Rows from block 11 of the encoder, named by matrix and row number. Each number is 200 + 20 x the weight over its row's rms, rounded and kept within 0 to 999. All counts start at 0.
# fc2: MLP down (encoder.blocks.11.mlp.fc2.weight, 256x1024), inputs 768-895
fc2.146,246,187,215,197,188,197,199,216,198,206,210,206,223,201,189,168,195,206,196,191,194,210,209,237,211,183,200,224,207,198,203,192,160,210,178,195,172,183,194,161,184,234,213,210,207,160,211,227,243,201,190,204,220,230,195,235,169,188,209,210,195,191,221,213,200,214,192,209,204,189,207,174,214,162,234,220,198,186,181,214,230,236,212,196,196,192,191,173,194,232,181,191,177,219,199,152,189,175,201,244,190,191,209,158,168,185,162,216,207,199,195,181,157,207,207,184,178,198,144,196,178,217,196,207,177,234,200,194
fc2.147,153,209,217,221,216,208,191,221,198,220,215,211,226,189,194,203,190,191,195,197,212,187,223,189,170,175,217,226,207,216,195,202,213,208,217,200,218,232,223,210,183,199,184,188,230,214,232,208,185,196,215,202,215,206,224,200,199,210,160,213,195,180,200,193,195,202,217,214,167,192,202,207,211,159,237,215,210,185,194,204,182,181,202,204,180,188,161,177,177,183,207,177,209,184,193,220,177,223,206,237,185,220,212,204,198,208,191,185,210,252,192,186,226,213,201,214,195,216,218,177,196,174,237,204,194,208,192,202
fc2.148,191,171,192,190,184,216,206,188,197,225,181,207,256,163,164,190,191,197,194,181,201,225,190,198,179,174,192,212,191,244,226,201,223,196,217,198,225,217,216,182,192,217,187,175,214,247,213,176,188,211,196,215,200,218,187,223,185,214,183,200,201,203,199,209,219,214,190,176,189,231,184,204,227,91,248,194,210,177,186,214,177,197,204,196,188,213,207,199,217,204,175,213,174,195,195,203,196,186,210,248,204,203,205,190,197,215,179,210,210,181,183,220,232,227,206,204,217,189,207,181,202,216,217,163,196,162,199,180
fc2.149,220,191,191,226,204,195,206,185,224,191,193,215,194,189,233,209,203,210,190,221,188,181,199,217,191,207,194,194,219,210,206,198,208,218,176,172,191,192,215,169,223,203,223,152,237,199,196,210,185,185,198,217,205,203,158,161,202,200,212,210,202,209,184,225,189,157,193,207,208,207,212,198,202,156,163,186,198,175,217,197,189,199,249,188,255,204,198,164,249,197,213,202,213,210,202,228,176,228,244,187,211,198,229,181,197,199,224,201,204,211,179,173,220,187,182,216,190,214,177,197,171,166,200,181,198,213,168,197
fc2.150,247,225,191,193,184,196,192,183,236,181,221,213,166,174,185,204,187,222,159,213,163,207,178,169,177,156,204,222,219,214,224,186,156,196,163,220,170,216,199,158,212,204,197,154,201,209,184,170,196,201,211,224,155,185,206,203,183,198,187,191,211,181,228,213,212,181,195,178,201,165,184,197,204,193,214,200,171,210,188,194,230,161,191,196,214,197,240,214,197,187,193,196,214,247,175,236,181,185,199,221,228,208,250,166,204,186,175,181,184,257,225,226,214,156,225,191,194,157,226,216,203,218,188,198,179,184,220,190
fc2.151,199,200,157,202,192,207,216,208,208,164,216,181,194,175,224,216,205,168,201,220,205,180,220,197,150,180,196,207,203,218,209,206,192,218,206,207,201,198,188,168,215,207,199,182,225,189,151,208,227,209,209,197,178,182,161,186,211,218,181,201,207,208,195,174,200,202,171,192,182,221,205,173,262,242,213,190,182,187,204,205,207,191,235,221,218,169,226,217,161,219,210,205,195,221,214,192,203,214,191,226,205,171,185,222,210,208,199,209,195,219,205,193,218,232,247,177,203,212,192,179,194,218,202,233,187,173,167,202
fc2.152,183,184,188,184,201,191,205,174,198,178,208,179,226,206,204,204,193,210,216,199,177,193,181,199,210,198,201,177,230,201,202,194,194,213,171,203,168,220,211,209,208,197,224,177,172,189,212,196,187,198,193,203,196,228,193,194,184,202,194,218,205,188,195,196,217,193,202,215,162,162,166,216,137,216,203,174,205,213,204,201,200,203,172,219,231,204,199,170,231,212,184,191,216,204,200,201,223,179,200,215,179,220,177,184,191,165,189,204,213,188,178,189,171,199,211,204,188,253,180,195,184,195,185,233,168,234,191,189
fc2.153,211,208,244,236,167,201,190,218,182,239,208,195,184,205,184,209,196,204,228,203,218,179,176,218,216,181,222,219,223,164,169,215,201,187,180,210,182,220,208,206,234,199,214,227,170,177,206,201,187,189,203,196,208,198,205,217,213,203,192,198,187,197,195,191,192,182,195,216,151,213,244,219,220,177,182,201,166,205,212,182,209,205,210,223,212,208,193,202,195,190,194,212,239,225,218,171,239,191,191,195,197,203,211,213,201,206,163,209,171,205,195,198,164,197,197,233,188,221,178,207,202,203,210,169,191,189,214,203
fc2.154,197,189,202,197,173,225,209,163,161,147,221,178,162,203,204,190,190,185,198,207,201,224,203,176,238,190,198,178,182,211,216,211,176,195,205,188,169,185,201,199,215,208,224,178,190,236,220,214,177,175,182,230,233,209,206,191,178,192,212,215,195,190,182,203,178,201,206,173,183,213,185,200,197,206,243,210,208,194,210,190,182,185,219,226,220,205,216,172,208,220,256,211,203,185,213,201,220,222,192,195,231,203,228,244,206,175,199,198,185,169,211,213,162,189,177,209,218,227,169,219,203,224,207,229,201,188,209,210
fc2.155,180,191,191,226,194,195,211,203,179,191,199,240,222,202,183,177,229,195,216,186,196,197,205,202,220,237,187,218,216,181,235,177,203,188,201,198,231,198,205,207,178,208,187,174,218,174,218,199,190,220,235,208,233,196,199,223,176,191,195,224,203,199,201,231,177,200,216,175,209,211,226,191,173,163,233,213,188,177,198,201,181,144,224,211,190,217,215,192,187,164,216,187,195,211,233,235,225,146,191,214,196,213,181,221,179,204,196,202,238,209,199,191,234,199,202,212,215,233,190,182,207,187,192,229,183,223,218,175
fc2.156,220,194,199,199,236,228,165,222,185,206,167,167,178,215,193,228,186,207,168,224,200,177,230,180,145,196,179,230,219,201,169,182,203,212,188,147,226,210,198,217,204,192,213,200,175,199,202,198,191,216,208,191,148,184,208,235,206,205,212,159,184,169,219,202,204,186,185,169,187,187,216,185,184,206,214,187,198,210,215,178,196,208,222,192,212,182,156,201,190,182,189,202,206,197,208,197,171,197,206,192,200,179,190,231,204,185,186,204,215,183,213,189,197,174,174,238,212,217,204,224,193,203,195,207,222,226,197,212
fc2.157,193,190,124,195,215,221,210,210,173,163,225,264,166,218,186,228,217,198,191,208,226,223,202,223,236,220,179,219,202,181,227,239,219,197,225,199,202,225,210,250,183,190,186,234,224,191,198,199,196,222,201,188,179,208,216,202,182,205,223,209,225,213,201,196,177,207,204,205,199,254,244,179,193,268,210,225,174,198,223,220,190,189,231,212,188,192,213,225,203,226,209,217,220,182,203,199,200,195,180,182,221,189,226,207,200,192,194,170,183,219,181,192,220,183,190,212,225,183,217,199,186,177,205,231,187,177,169,204
fc2.158,228,204,224,219,174,175,191,193,209,181,185,215,192,193,169,214,192,220,200,201,190,192,201,181,171,164,214,237,148,202,179,203,190,226,219,184,202,206,182,210,197,221,182,193,196,237,214,218,217,165,194,195,193,215,228,213,220,192,203,213,238,205,171,160,194,199,188,228,184,182,182,199,193,218,250,212,197,173,178,211,187,210,190,160,183,208,198,196,148,181,172,197,212,174,223,157,223,232,195,210,206,188,222,192,152,193,228,188,179,234,190,182,197,189,224,238,194,220,186,230,206,178,163,197,157,248,205,196
fc2.159,198,202,225,186,182,221,198,199,206,191,179,190,214,185,182,228,191,210,196,214,209,179,199,222,166,211,184,223,169,187,207,211,215,189,209,182,224,189,223,221,210,226,199,233,202,228,212,226,227,195,180,183,201,231,220,180,219,231,182,194,197,201,206,227,212,181,195,221,225,211,193,204,156,152,194,218,235,228,179,182,201,188,220,211,185,189,210,199,197,177,182,210,173,203,167,216,177,210,184,212,219,238,209,194,195,188,199,172,187,177,230,209,219,164,210,182,187,219,194,205,194,200,196,169,217,148,200,185
fc2.160,208,187,155,214,212,216,231,182,221,210,222,170,206,204,196,216,186,213,190,162,214,181,177,214,182,219,171,159,190,258,214,184,174,207,251,190,227,197,206,228,203,214,188,206,216,171,216,194,188,213,211,215,204,197,184,195,208,196,172,189,198,194,227,184,209,223,201,189,194,194,216,203,198,254,227,200,164,205,208,208,220,196,196,211,233,188,198,198,165,202,221,182,161,215,230,209,180,155,206,201,196,223,175,196,184,191,214,209,212,182,248,205,211,207,217,229,175,215,185,173,179,183,219,212,179,195,198,196
fc2.161,232,227,228,235,184,223,200,222,199,219,184,160,218,212,195,216,155,206,257,232,167,237,202,223,205,216,200,218,212,210,195,185,230,193,201,201,185,215,221,189,212,206,199,186,232,201,193,228,196,200,214,200,208,197,207,201,187,200,177,197,235,183,203,200,194,209,198,210,236,212,188,192,180,211,219,189,196,215,186,177,193,193,190,192,195,210,213,198,138,168,195,197,179,201,225,200,221,198,187,212,200,193,228,178,190,203,222,220,198,202,193,158,194,180,213,213,185,249,214,152,197,213,202,210,208,179,228,193
fc2.162,191,227,170,197,168,183,181,180,191,163,199,215,195,222,194,208,173,198,199,178,207,214,188,210,232,202,192,201,183,153,189,200,190,204,200,229,180,226,210,222,149,168,206,208,210,212,213,190,209,208,202,190,187,178,223,212,195,206,192,194,208,188,200,190,206,214,233,203,221,224,205,201,190,257,208,202,188,227,188,213,210,162,142,205,144,199,223,233,180,215,193,175,222,237,180,201,213,207,173,189,198,201,169,217,201,191,217,197,198,187,216,199,196,208,199,143,207,114,188,181,204,221,167,203,187,200,219,204
fc2.163,199,190,222,216,216,203,213,181,200,199,167,198,244,211,192,195,220,227,179,154,189,229,187,199,156,223,206,195,190,194,210,226,212,238,190,193,213,201,231,202,226,216,236,173,227,196,179,192,201,220,183,242,220,186,200,176,178,200,178,214,218,174,219,192,200,203,200,216,175,197,191,184,211,232,272,191,223,190,193,195,169,209,238,226,215,190,213,215,267,190,189,185,183,207,196,205,209,214,207,207,227,220,185,183,186,204,213,249,198,217,201,183,229,209,214,173,201,224,194,178,188,210,203,199,185,229,168,194
fc2.164,195,226,181,182,201,187,215,188,183,200,202,218,237,160,217,183,212,170,207,223,167,205,228,205,177,236,212,176,224,179,203,167,220,247,215,207,181,184,191,155,211,198,200,187,239,212,190,211,224,203,202,195,187,183,159,213,197,202,230,197,226,193,189,214,179,225,199,175,195,193,233,195,212,202,161,205,185,206,168,195,200,207,213,203,193,203,201,167,117,196,202,196,182,184,217,213,213,195,218,200,246,190,194,213,205,218,207,232,208,244,203,203,213,233,209,220,182,205,187,224,193,208,219,211,202,192,192,203
fc2.165,205,209,205,212,193,203,188,211,168,206,185,195,237,170,248,184,192,201,169,221,193,224,212,181,160,208,193,229,204,178,176,189,203,226,209,203,227,172,203,221,223,216,198,170,203,204,194,235,190,200,191,170,181,180,191,196,224,224,197,143,198,201,173,211,227,210,210,199,228,209,230,188,215,147,176,215,216,217,173,186,187,180,201,190,231,181,224,226,157,193,188,191,175,209,194,185,181,191,206,203,210,171,220,234,225,146,189,216,187,204,198,197,225,189,213,190,195,200,199,224,209,209,198,188,228,195,190,207
fc2.166,218,205,221,198,159,200,194,191,205,218,189,181,202,218,197,202,211,227,191,196,175,210,201,214,218,191,220,196,216,229,181,225,186,192,209,192,191,204,213,218,144,170,225,202,220,191,222,182,208,226,214,219,181,198,208,191,196,205,196,199,227,226,209,199,200,190,219,197,187,204,176,170,144,166,195,211,182,210,189,231,194,174,200,225,179,211,213,202,182,199,208,179,203,219,202,206,216,228,186,223,187,173,187,235,208,185,186,224,223,172,212,176,196,181,168,205,187,180,199,200,221,200,158,212,217,231,193,180
fc2.167,218,202,180,211,237,180,189,171,191,206,193,195,209,198,165,213,199,136,206,182,204,156,204,226,173,235,205,182,200,196,169,218,218,190,206,192,230,218,223,208,231,215,185,187,219,233,196,173,177,202,181,223,243,199,190,188,230,174,220,180,190,181,209,205,222,176,196,222,217,213,216,218,189,179,155,204,206,165,181,197,183,202,203,190,189,178,185,192,225,194,191,185,163,180,213,213,192,245,205,204,201,216,210,174,187,221,153,215,227,180,211,183,240,210,210,229,145,218,187,206,167,235,192,197,175,222,256,193
fc2.168,208,207,225,221,206,224,191,205,211,220,185,171,225,210,179,188,211,185,202,241,203,198,183,204,184,210,226,229,224,228,215,200,211,191,206,204,213,193,194,190,233,186,196,190,213,163,189,200,155,161,212,217,213,195,202,165,210,219,236,192,187,197,165,201,197,192,235,207,215,158,200,195,205,200,206,194,210,205,216,189,217,206,215,213,231,190,209,209,197,182,211,192,214,199,164,225,188,227,180,206,223,181,222,235,182,200,194,179,197,200,202,156,211,240,175,213,210,237,184,137,201,175,214,234,206,217,175,172
fc2.169,200,215,162,188,237,214,215,190,179,229,211,236,244,187,209,196,181,169,171,177,207,183,201,223,161,218,217,229,220,163,214,194,194,186,190,214,207,215,198,213,169,196,206,182,228,203,215,213,195,184,189,204,212,193,190,195,189,228,200,223,210,212,196,246,212,195,184,184,210,192,201,202,162,195,270,175,214,199,205,194,214,216,193,190,200,212,223,226,190,232,177,184,188,193,209,268,215,177,213,185,193,179,196,201,209,218,214,219,213,215,211,192,185,203,206,201,190,166,159,236,208,204,198,188,212,192,179,171
fc2.170,197,222,201,186,171,210,185,216,229,173,213,231,226,181,189,172,220,162,198,242,195,228,213,184,183,193,202,244,213,244,203,223,176,218,231,198,223,197,212,215,187,204,189,184,207,180,194,187,216,208,204,191,199,202,173,192,188,196,207,191,168,185,221,203,205,209,193,222,211,281,185,180,208,224,199,208,215,189,166,208,204,192,194,177,194,168,223,202,184,184,196,212,199,177,214,173,190,259,221,193,225,204,218,170,212,200,198,203,226,200,204,215,242,212,185,158,205,193,170,223,169,210,240,175,219,221,241,184
fc2.171,206,208,203,200,195,191,222,178,167,220,203,213,203,212,219,171,199,200,196,194,184,213,177,221,203,183,204,203,271,219,192,186,209,227,199,198,206,199,227,224,191,209,202,186,190,259,215,203,180,219,205,180,161,223,180,177,218,186,228,192,203,195,251,167,179,204,174,186,172,186,215,182,197,188,212,211,175,209,208,196,206,183,209,168,238,197,208,199,225,212,194,202,198,215,188,207,202,218,218,212,206,186,208,210,180,213,192,195,208,183,193,246,186,193,238,190,205,158,219,231,220,213,179,166,210,203,201,196