From a checkpoint of a small image denoising autoencoder: decoder activation silu.
Rows from block 1 of the decoder, named by matrix and row number. Rows with one number belong to one channel. Each number is 128 + 24 x the weight over its row's rms, rounded and kept within 0 to 255. All counts start at 0. Numbers have three digits each.
# convs0: first 3x3 conv (decoder.mid.1.convs.0.weight, 128x128x3x3), inputs 81-89, a 3x3 kernel for each
# convs1: second 3x3 conv (decoder.mid.1.convs.1.weight, 128x128x3x3, transposed), outputs 81-89, a 3x3 kernel for each
convs0.63:091126135094096156121125120135156123126120181149149184138134113161145128116120135125143173152148168146126155177093086104114065129080111155097125113110097104144150144115087147110113130096156135141160114162141138091132118150117095116139120080139
convs0.64:171101144119127104120137140125145157101100149136147126131126136124113112151133124106135137162153120196125123149119178092165137099131116111124132126109142119155097157113085149095131124134124167157158129088130201139102141131130129134114116128111
convs0.65:120178121123122111132151134127125165117097118112098184091127139145125163117142142114102086166186147131104145135163169127150096135121113095160105107141123113177112133163124125150124160140118150109115134172140198132121125149163131167145131153135
convs0.66:146102151081149117131147137115146131144128125114137135103108142137123117131133143113162143140124141120162121143127085139121132139100085081108130092133140124077136122137111098184159108169129133123089153140111123179138144096130105117165126107124
convs0.67:090154172113128126122104177086133139182156082120079113142135153140178184168138106156109099121091119161121092118124124139134117123118079111085093115120125124130163119093114153132122093159108134111094136133144185115173096096141143089151150149113
convs0.68:097064151151159128131161152163127107094127156153123102113117110125123152091163117096080132146117090093130139148158116146109114155119133139141103121117129169156125156136127143143138129129122188097118103114143108116112178100100144128133082071112
convs0.69:128122125141141132124115108136137113127114087103093096115115070126124105092079091101073085106112125126113137141117084117118104100107107105110122102110084107089094115157115136146116125118113119141125103118117119127131101106084114116098128113108
convs0.70:120114139122136161109135117135087150148125125119135118133159119122130098116148135141134124121112121145167102125181117118132085150130144103116158133089173142097160119142108124119112150124110127087129084125163106151111123125091143126117100159134
convs0.71:110089124097144133102144099119151137127111097136110134078098128158140155107165141127161133118095140113094129139100120134156126106140078085117111106133145116114132120156130143123154117118107115147117138125158106130144147109110109119087134106155
convs0.72:179159162128142146155128111122130101129181092117123151112105150115100144122115152125120099137112087144136120160093093110123147132100141145103072171107142182119111081151154144137145106103124074098111128138167102170099095111095139123136160105150
convs0.73:165146199144139097109134136133109123110117134141102130130106141127170082135140141112146108158122136127136117084172124105154126154127123138142159070131115171103157104131108075159137131137116141139162164135160167159144103138107150119110140145118
convs0.74:121137172165146100136112127145152141099111107138121146127140116126126112113115157154133096119124125019102096133140148114161097132167145088161102103131106165165141167158117119134111106110125135099136111146084139145143178124148112111148147105115
convs0.75:155119121140159136162113098131133152109152137127161139121153120134164153141145137148116138122119136137125121131075155119124100159092159108145049130120088118118149128128100136121101159080125165134104105121143150116154137104133147117154109146145
convs0.76:135114139122099104170103137105131077147137115142130169138149121147134132121144121162126136129125131107143108134128150112132110154132105119123166169124094110149121093098144124107120140128087117163130149126167138110133152155123121112165111123097
convs0.77:119118116149162127124119098061179161108160159138130108123117141095125128135109148151136135162126157139148131150145136149136136132160112168147123104154108115153081113109145148157121102132102087118104100161120126138150085122104089116155102116112
convs0.78:182096139134142166115143136108148101121115130130123112148143156112115132126150122192138108102102129095087140110131095143119113144157100106145095097122139085123139081122165104173126106129152125116119122089137159128096139158133131110132122187149
convs0.79:160123118172098123122099117151099104105129145123117131136171125125156144158115121105121146094120113155087120158108095148153117176129124120114137133115134134141139143152132100112140137086117121129140089115159123121085126143103122121125138136167
convs0.80:091133122164135109089124116153109101139115126151106128120138121123105107132104139123141117110120137114127124159121119110155154100147141097185137139142118101118127126126139096106124056176113137122101141130114116125109112119123141143137093164118
convs0.81:117124145111147119117134076079147121077148124111155129115120166130177136160120138135168127126116084116097080174125101121133109134140122135122129126133130138134181142131114137157129139117121123146144135131109140093142132136123167153108120103176
convs0.82:121130141102156110125145129146174147134137125130133121137115134145166145137112132128178203142157102131097114144081110125104126102026123128122113163129148145102141110135128091114117128128159107196126110168112096089145122168163129130139091138159
convs0.83:097117148180106144129149138133112125133152146120132177159138150128132143154138107141109138108119134130144089104156164102157139108097113142088123151125136089119166144115116145104122130135169160099131118102076117133133073121130143143107093123145
convs0.84:133107119147140141093142140203101107166180146139152114128155136117135108106129101149130158097100091174104148125146063136127156148126115102113112148146150112124149103117147141132108145149124116115098132145148122094142140141119116133165119126141
convs0.85:118178130116135101141112110155129127108139105124132154157138145157145087128114099099153137159121173113156126153129110129112114106093170107128174132125111119109120132156151087139110129145127142136124148122113093172119145102123174142167112142097
convs0.86:136154142147120126103102148097124168161137088134131129121160171128130088160087127153109113133085129136153084109110126142109129103141116073128136071154155105098119136116120127115118153163132122073132145114118138123141131147121148120113117173148
convs0.87:131093138126134113154158115107147098133108125099122129126136127098096127104136133099084136112108091165118166105128115116113090164135120095138151147126130196125121149112148112147142148125105117111106160114139124082052125155135141147133091140127
convs0.88:118105085093162115125113143148132112127150104120143162125096125137126124130143131143084084130111109131153155140142169160126127096126154110133099147135136131152135134113118157148147128157124146110099140188116165166138152128116134125121105123101
convs0.89:134144164168150140116127136128149125144157096107110122132134134134132161135164139149119118143168137124162103125119130148118106120124113148112115091107116116135130143110120103121098130109124139147153116131168115099075137126113160139125110158141
convs0.90:090123118123123130132150132122095133111118174115163103115143139107145131156104144115135127104122135141191132162080151102143149134132147139102137112119105128116154104160132146123103134165152202161125126124122127094130124086138164131135113141131
convs0.91:129104129125112157109154136098115126133121108109138087117162126120121126104119124135104149142112103153137111092131107129139143084145114134118117142109136093105124110142115126115145141156143135144129131138123141136124135132075105146151133133145
convs0.92:126120135155133168190115109082122095107168088112178159148129106114113146113095092192170150140120093119158122090082166156107111135097139094078102102105096109122169082134143137101137116164126091115120147112109150129109113050134114140115139112117
convs0.93:121106178104145103113116113128089122136143098162108163120145135124120125148135150121158148158097147115079094112130110114118088097153153125128160152130148126172121105152121148123118107105150109110131120105124155083146104131122094094101142110108
convs0.94:097186149159110132107140078110173110094122132126125113110145133135128131131117110171090163107138132123126125164132143169121103110106132126126150126140106134079126136123136080118120120159117110146127131128151165125157095107116131121123112087084
convs0.95:079086139090119163137095145132146129100098110119084145153146124128163156091143105136105142165114097092154142170130159140103114135122131108127118144150104107135123119141138080142105124157144112165151076150137138118139095114135109162144134106125
convs0.96:136094109117140116075132132103120099103116096132142115126121135119125147131108149144149117140122116087133098180115135138147134122148141126087109110114157139126117104140116143138105119115150102177102083154127119169165112117126113141117121116100
convs0.97:121122126113124127124120115114119101092108105115101112108112098103087114082080074118105107123109125129126143116118096117109092103107100108109089092107112085105090122130122117133113134116122126122126123133124118142131082084087114112089103115106
convs0.98:151111136163132157137110087149113132117111128157118153152110124149119110157120141150106122128120111096118096129089117158134124114098079127115098138135112124144147130121103112153144116131131080155119095121113140127070115146124151139137105164156
convs0.99:129119121127166161104102091115139134097137142147149075104157094131127141126134108114122133195144155086146117147101128112126106142157119117140111089154118109111124131109140129144131105145147128114135156104103131122178113090133100138109119140132
convs0.100:103133130133185127159140113143104112106119098129114137113129098152136125123143121153134120127159125156110142096082075089126068125108090121133115147142112168132104117167133133112111146080121110170153121096124149166156123153143130110164100126149
convs1.63:122138077074158143124155145120146136128148143166108128114105102164132142110177133115135115159148138142146138107096108124157132145189147100142105098156083109101117136118105126103133112108115132139138102098098117089101142125075116159144116121180
convs1.64:150135118137133125167121103137099115130145130079106115118156114087161128151142093095167144110129115086119147137177162122138162111096113133157095093086098117100090132119123168097132138131149112116110166148135088115080082099127111120111076098132
convs1.65:147141099164103132139112102129154094152117130154132109167137143102108156138111102098129114196110109140150097037112122127124144129119150160151112112126129111133177131127135104143127098198147098080130117105107073092121092102137132111132123154103
convs1.66:145111117209137163136097127122135139127167089094153141108104156125112134108092109166114142114092108121161071151098128125144112141093093134101117110119135111139109151146116125124128109192136115107121171123110147137148125087129118134147074159129
convs1.67:155142146112129125106099126140125119141170151112124109154142134106128131102058131152130125108124098112077130114161148138141111167085122083132134177167139103145132147135116119135094135176136125133163147135151108139104182135090095165170122136106
convs1.68:132130149144120134103121154150142110107142145120147103143118136131139140130140165103136132130141123145113149131146142134152173128151125139157097098128154092108122134137113091158112115143153151114123140155149124131147061115149052059083134108110
convs1.69:113157136147165135139146096102161130132102119159119146121164140132130157167106158150178138116114138134137177118114131131094116150136115166113115131100119170151141125109146147133118129095125108132104119198097125129138087130152092146187144155116
convs1.70:141094196128128087122141157118130148105134109150151107124141140108150128094117118112118144142128113117144120141085100149158158136119111118101107133109086133115122163136131118140067126109117086133131112098114139144104084106148149101116128143170
convs1.71:158120129170138129148166151144134163130071053124121145105117117120129129114091121140143138127139123178098139142072106141125112089143104108150136102141121160119110144119091120104105113171129126163107164094131107160141080123156035135157092114093
convs1.72:145110131156147095112087143101131151118086121117143109154111117135084116115087110099128172140124173147130146132106111100136109108111203093155131171159116147112159160133121118116141147066112127104175142111080114102112140147128123104127102100124
convs1.73:106093125058097088132155162103111148143134105130128123160155157117140148114087119097169146161150115097135123142111125117157097114105102154160108107134130076130122097135109143121108185108141124123130109126150147109163127121180120135055092172092
convs1.74:121105121137142114070129168162114157096108124123115127124140151132156115172094098101131146150155094127100101061112114116152139121125188122123095091115145081140135123125077134106132125093131093153145116109115111135128109098123161087133164089118
convs1.75:126150117140060145123145182097138162142124175088119149134134126126135147139153137144111101120102081143119120136120141117064134108052103134137117144119100129157134109140139081081116140123184133096123114137119126131146106123143118123132136106146
convs1.76:163146083162111090126063173140124195126154124074101127148129096116113106149112149092141115106122144154170163075168122128167130128155152110107108106144096130140092100100135141150139123132164149128077127132140123141119121134109143129144150110103
convs1.77:129139099151185114135143134148147124111163135120148116169140097127115150125128112072111139128158143112145128084122138113153162160118163090103150112165094132141154140109101143132112110147170103116140124175120119135140085131126069096160139133158
convs1.78:162114115164159083075133114149136127116119135113122140152124115095142106158124144114145099115149160143109110121109108115139123139136136085148121158129111122127124114137138097162129083155161137135104123096128164150094122125113161095124148126136
convs1.79:124164162144086138076147126128113142075094116129125109159180130120144144103114142170144139115115120114109101122106137114140145204166185139157113182142109125174082128136093141143111123134173145101142078113157107132157160141114115147138118093135
convs1.80:154156128116101128123105088133156105094143124115107097145130137099154143148111112138151115114144145126143155071136115146154143107157153113122116143120132151103132141148137105165155094183134125137105146139143109123123114096100141147122171164107
convs1.81:159129102162121114101102093158157097185122153147102115135121120107153126095111139120175157148148103168161148125089098151158116163140103116168126164112093122111120166130172092102140084131113131119102111127111128105135149128124147106108133129112
convs1.82:193122078157120126086160172132131198125131084139148161124108120124128130123132143123122099167118120129132109082110112146144176128105115104176113133150112125117113103133079118137088163123097137130155149156165136126141107156165140131131126136141
convs1.83:142159085141110086093132171115114114149124150142142136103114138153128183142127095147101132152092129068123110135127071167123116112134131123127129138105179133099195146128131145119157129132146115080173111128121139116120147099115167182147099138150
convs1.84:139137137089105127120118149091100160124136156118113136116112130142135131121167137140117093098111126138110131106155150148163152099131122118079074144134172125123133185142138147090155075098130099154123137136156112123135120180150124098121088107125
convs1.85:144101143088162100165102112125107144143138144131135094139129133096151107119133155113125122137169138128150189094110127147115135130160136111095101127113103111143113122142142083163159112122080130082131151126088131094107179094131218114160171149140
convs1.86:155132115167133102133089107144142141122161142137128152105099103144109140114116112132129104075113124101164111118079158145115145131141120104107158111120120130052113121120116153160148131131112164125139128139131127111119128112081155146167122143166
convs1.87:123155137103100113140121137124101142103103147132129108146125153121142125106083085114092105128134153133126112112161108155144136119106122107144127128131151138096154113155132074136096134136120177082147118145161105121105106142122167150107175106132
convs1.88:161140107149133158152144104117137117075141143125125130100124091135148117134112116128126128152164091150133126091150146171120131125117122127141128129140117101088116132141108121095113110131171135127111144145076132138140113153057107112138107147157
convs1.89:122128126169108126142155130133149143139133097158136143094151141119147141114141140095142133103117153114151162154154117168122131114100107136115125101122120143156115185117166158140109172087081122118098120163117102119125148097111102130122104104106
convs1.90:083118130109093100123154097141124104131080118126135164130150123140143119128122109172112129122125131097112082121142117119158179145095144123121111123097164139139088103127141161148183162154118127182148130107142144158093142112116172099082111116068
convs1.91:129102093163141161110141175125120146139126153113169113130096107129126134094134097144121136151143160112124154129143138159106110202095100084160133186111120104136088110139131099131129154185147132140137131096139112111139121103133129172183105104129
convs1.92:134087123118165125144124163116133103123112139128124096132144129091127149087107111103132127110146151150159130068170122153140107148126156122140145101091141107118150123163133102108129120121104101118159105131112125160125121095115135137127139119149
convs1.93:140157078130141148135140140133128134156076126131074119096121113147141135123111085100153124107127138112144146052117120160151113117163139099107129126153124080112128137111093117133145166102103127137166073092110114135139094122103131157131158123114
convs1.94:105108125110107093107125112110143156114126108151132121091147120135119130109138138094116166136109147128119153126137146144123146149152123095137130106137111135126154122137134123138108175119195138125056137142112121124084137099133103147099099142142
convs1.95:156121122072144111121140129143129098125119106154144087137144114107127102163118097138122150100121135134121113110138148091106116092149117121146127163132130099116109116163094138136105133127180146099141122120176123142104100142114096100100109135156
convs1.96:155089083086155146183080132147138104150141127147139088113140112114171125117156139123118133148165105139153122128112137135110131154149113093125098107103099121099115117164092110100123134155103149126119141139131179107135104082095086088083149172118
convs1.97:149153152088126134148136118107095134117156153105127153136148139148114160148149173146177146155161122138157125124129161157115146159124139100112168123101156149123153134125134122104109134075085121137129153129139101129070154142189096156150181153139
convs1.98:183119085079143122148103103156101113094120137074141100098155130092162130146098129135103160156080075135140111153118110140134135098131108103135117150137112161108108113147103155144111148137081110137153094131143141131168121179147154153104121112086
convs1.99:148143104118125176132148105122128126133143149136120128135139123099123135130118119100084111144172106145141106110115162145112137161185145122128131130146116150115114090145139137145062132154091135147107124122119141173122139063079149140097149148143
convs1.100:108112154105128152136131172153103095113126150149085114083102126079149087111115111152151129200151133141119163109121123102077117122126148124116126089137117115111136123148118089141110153170138146130119087109107136110083116132146110118148104114147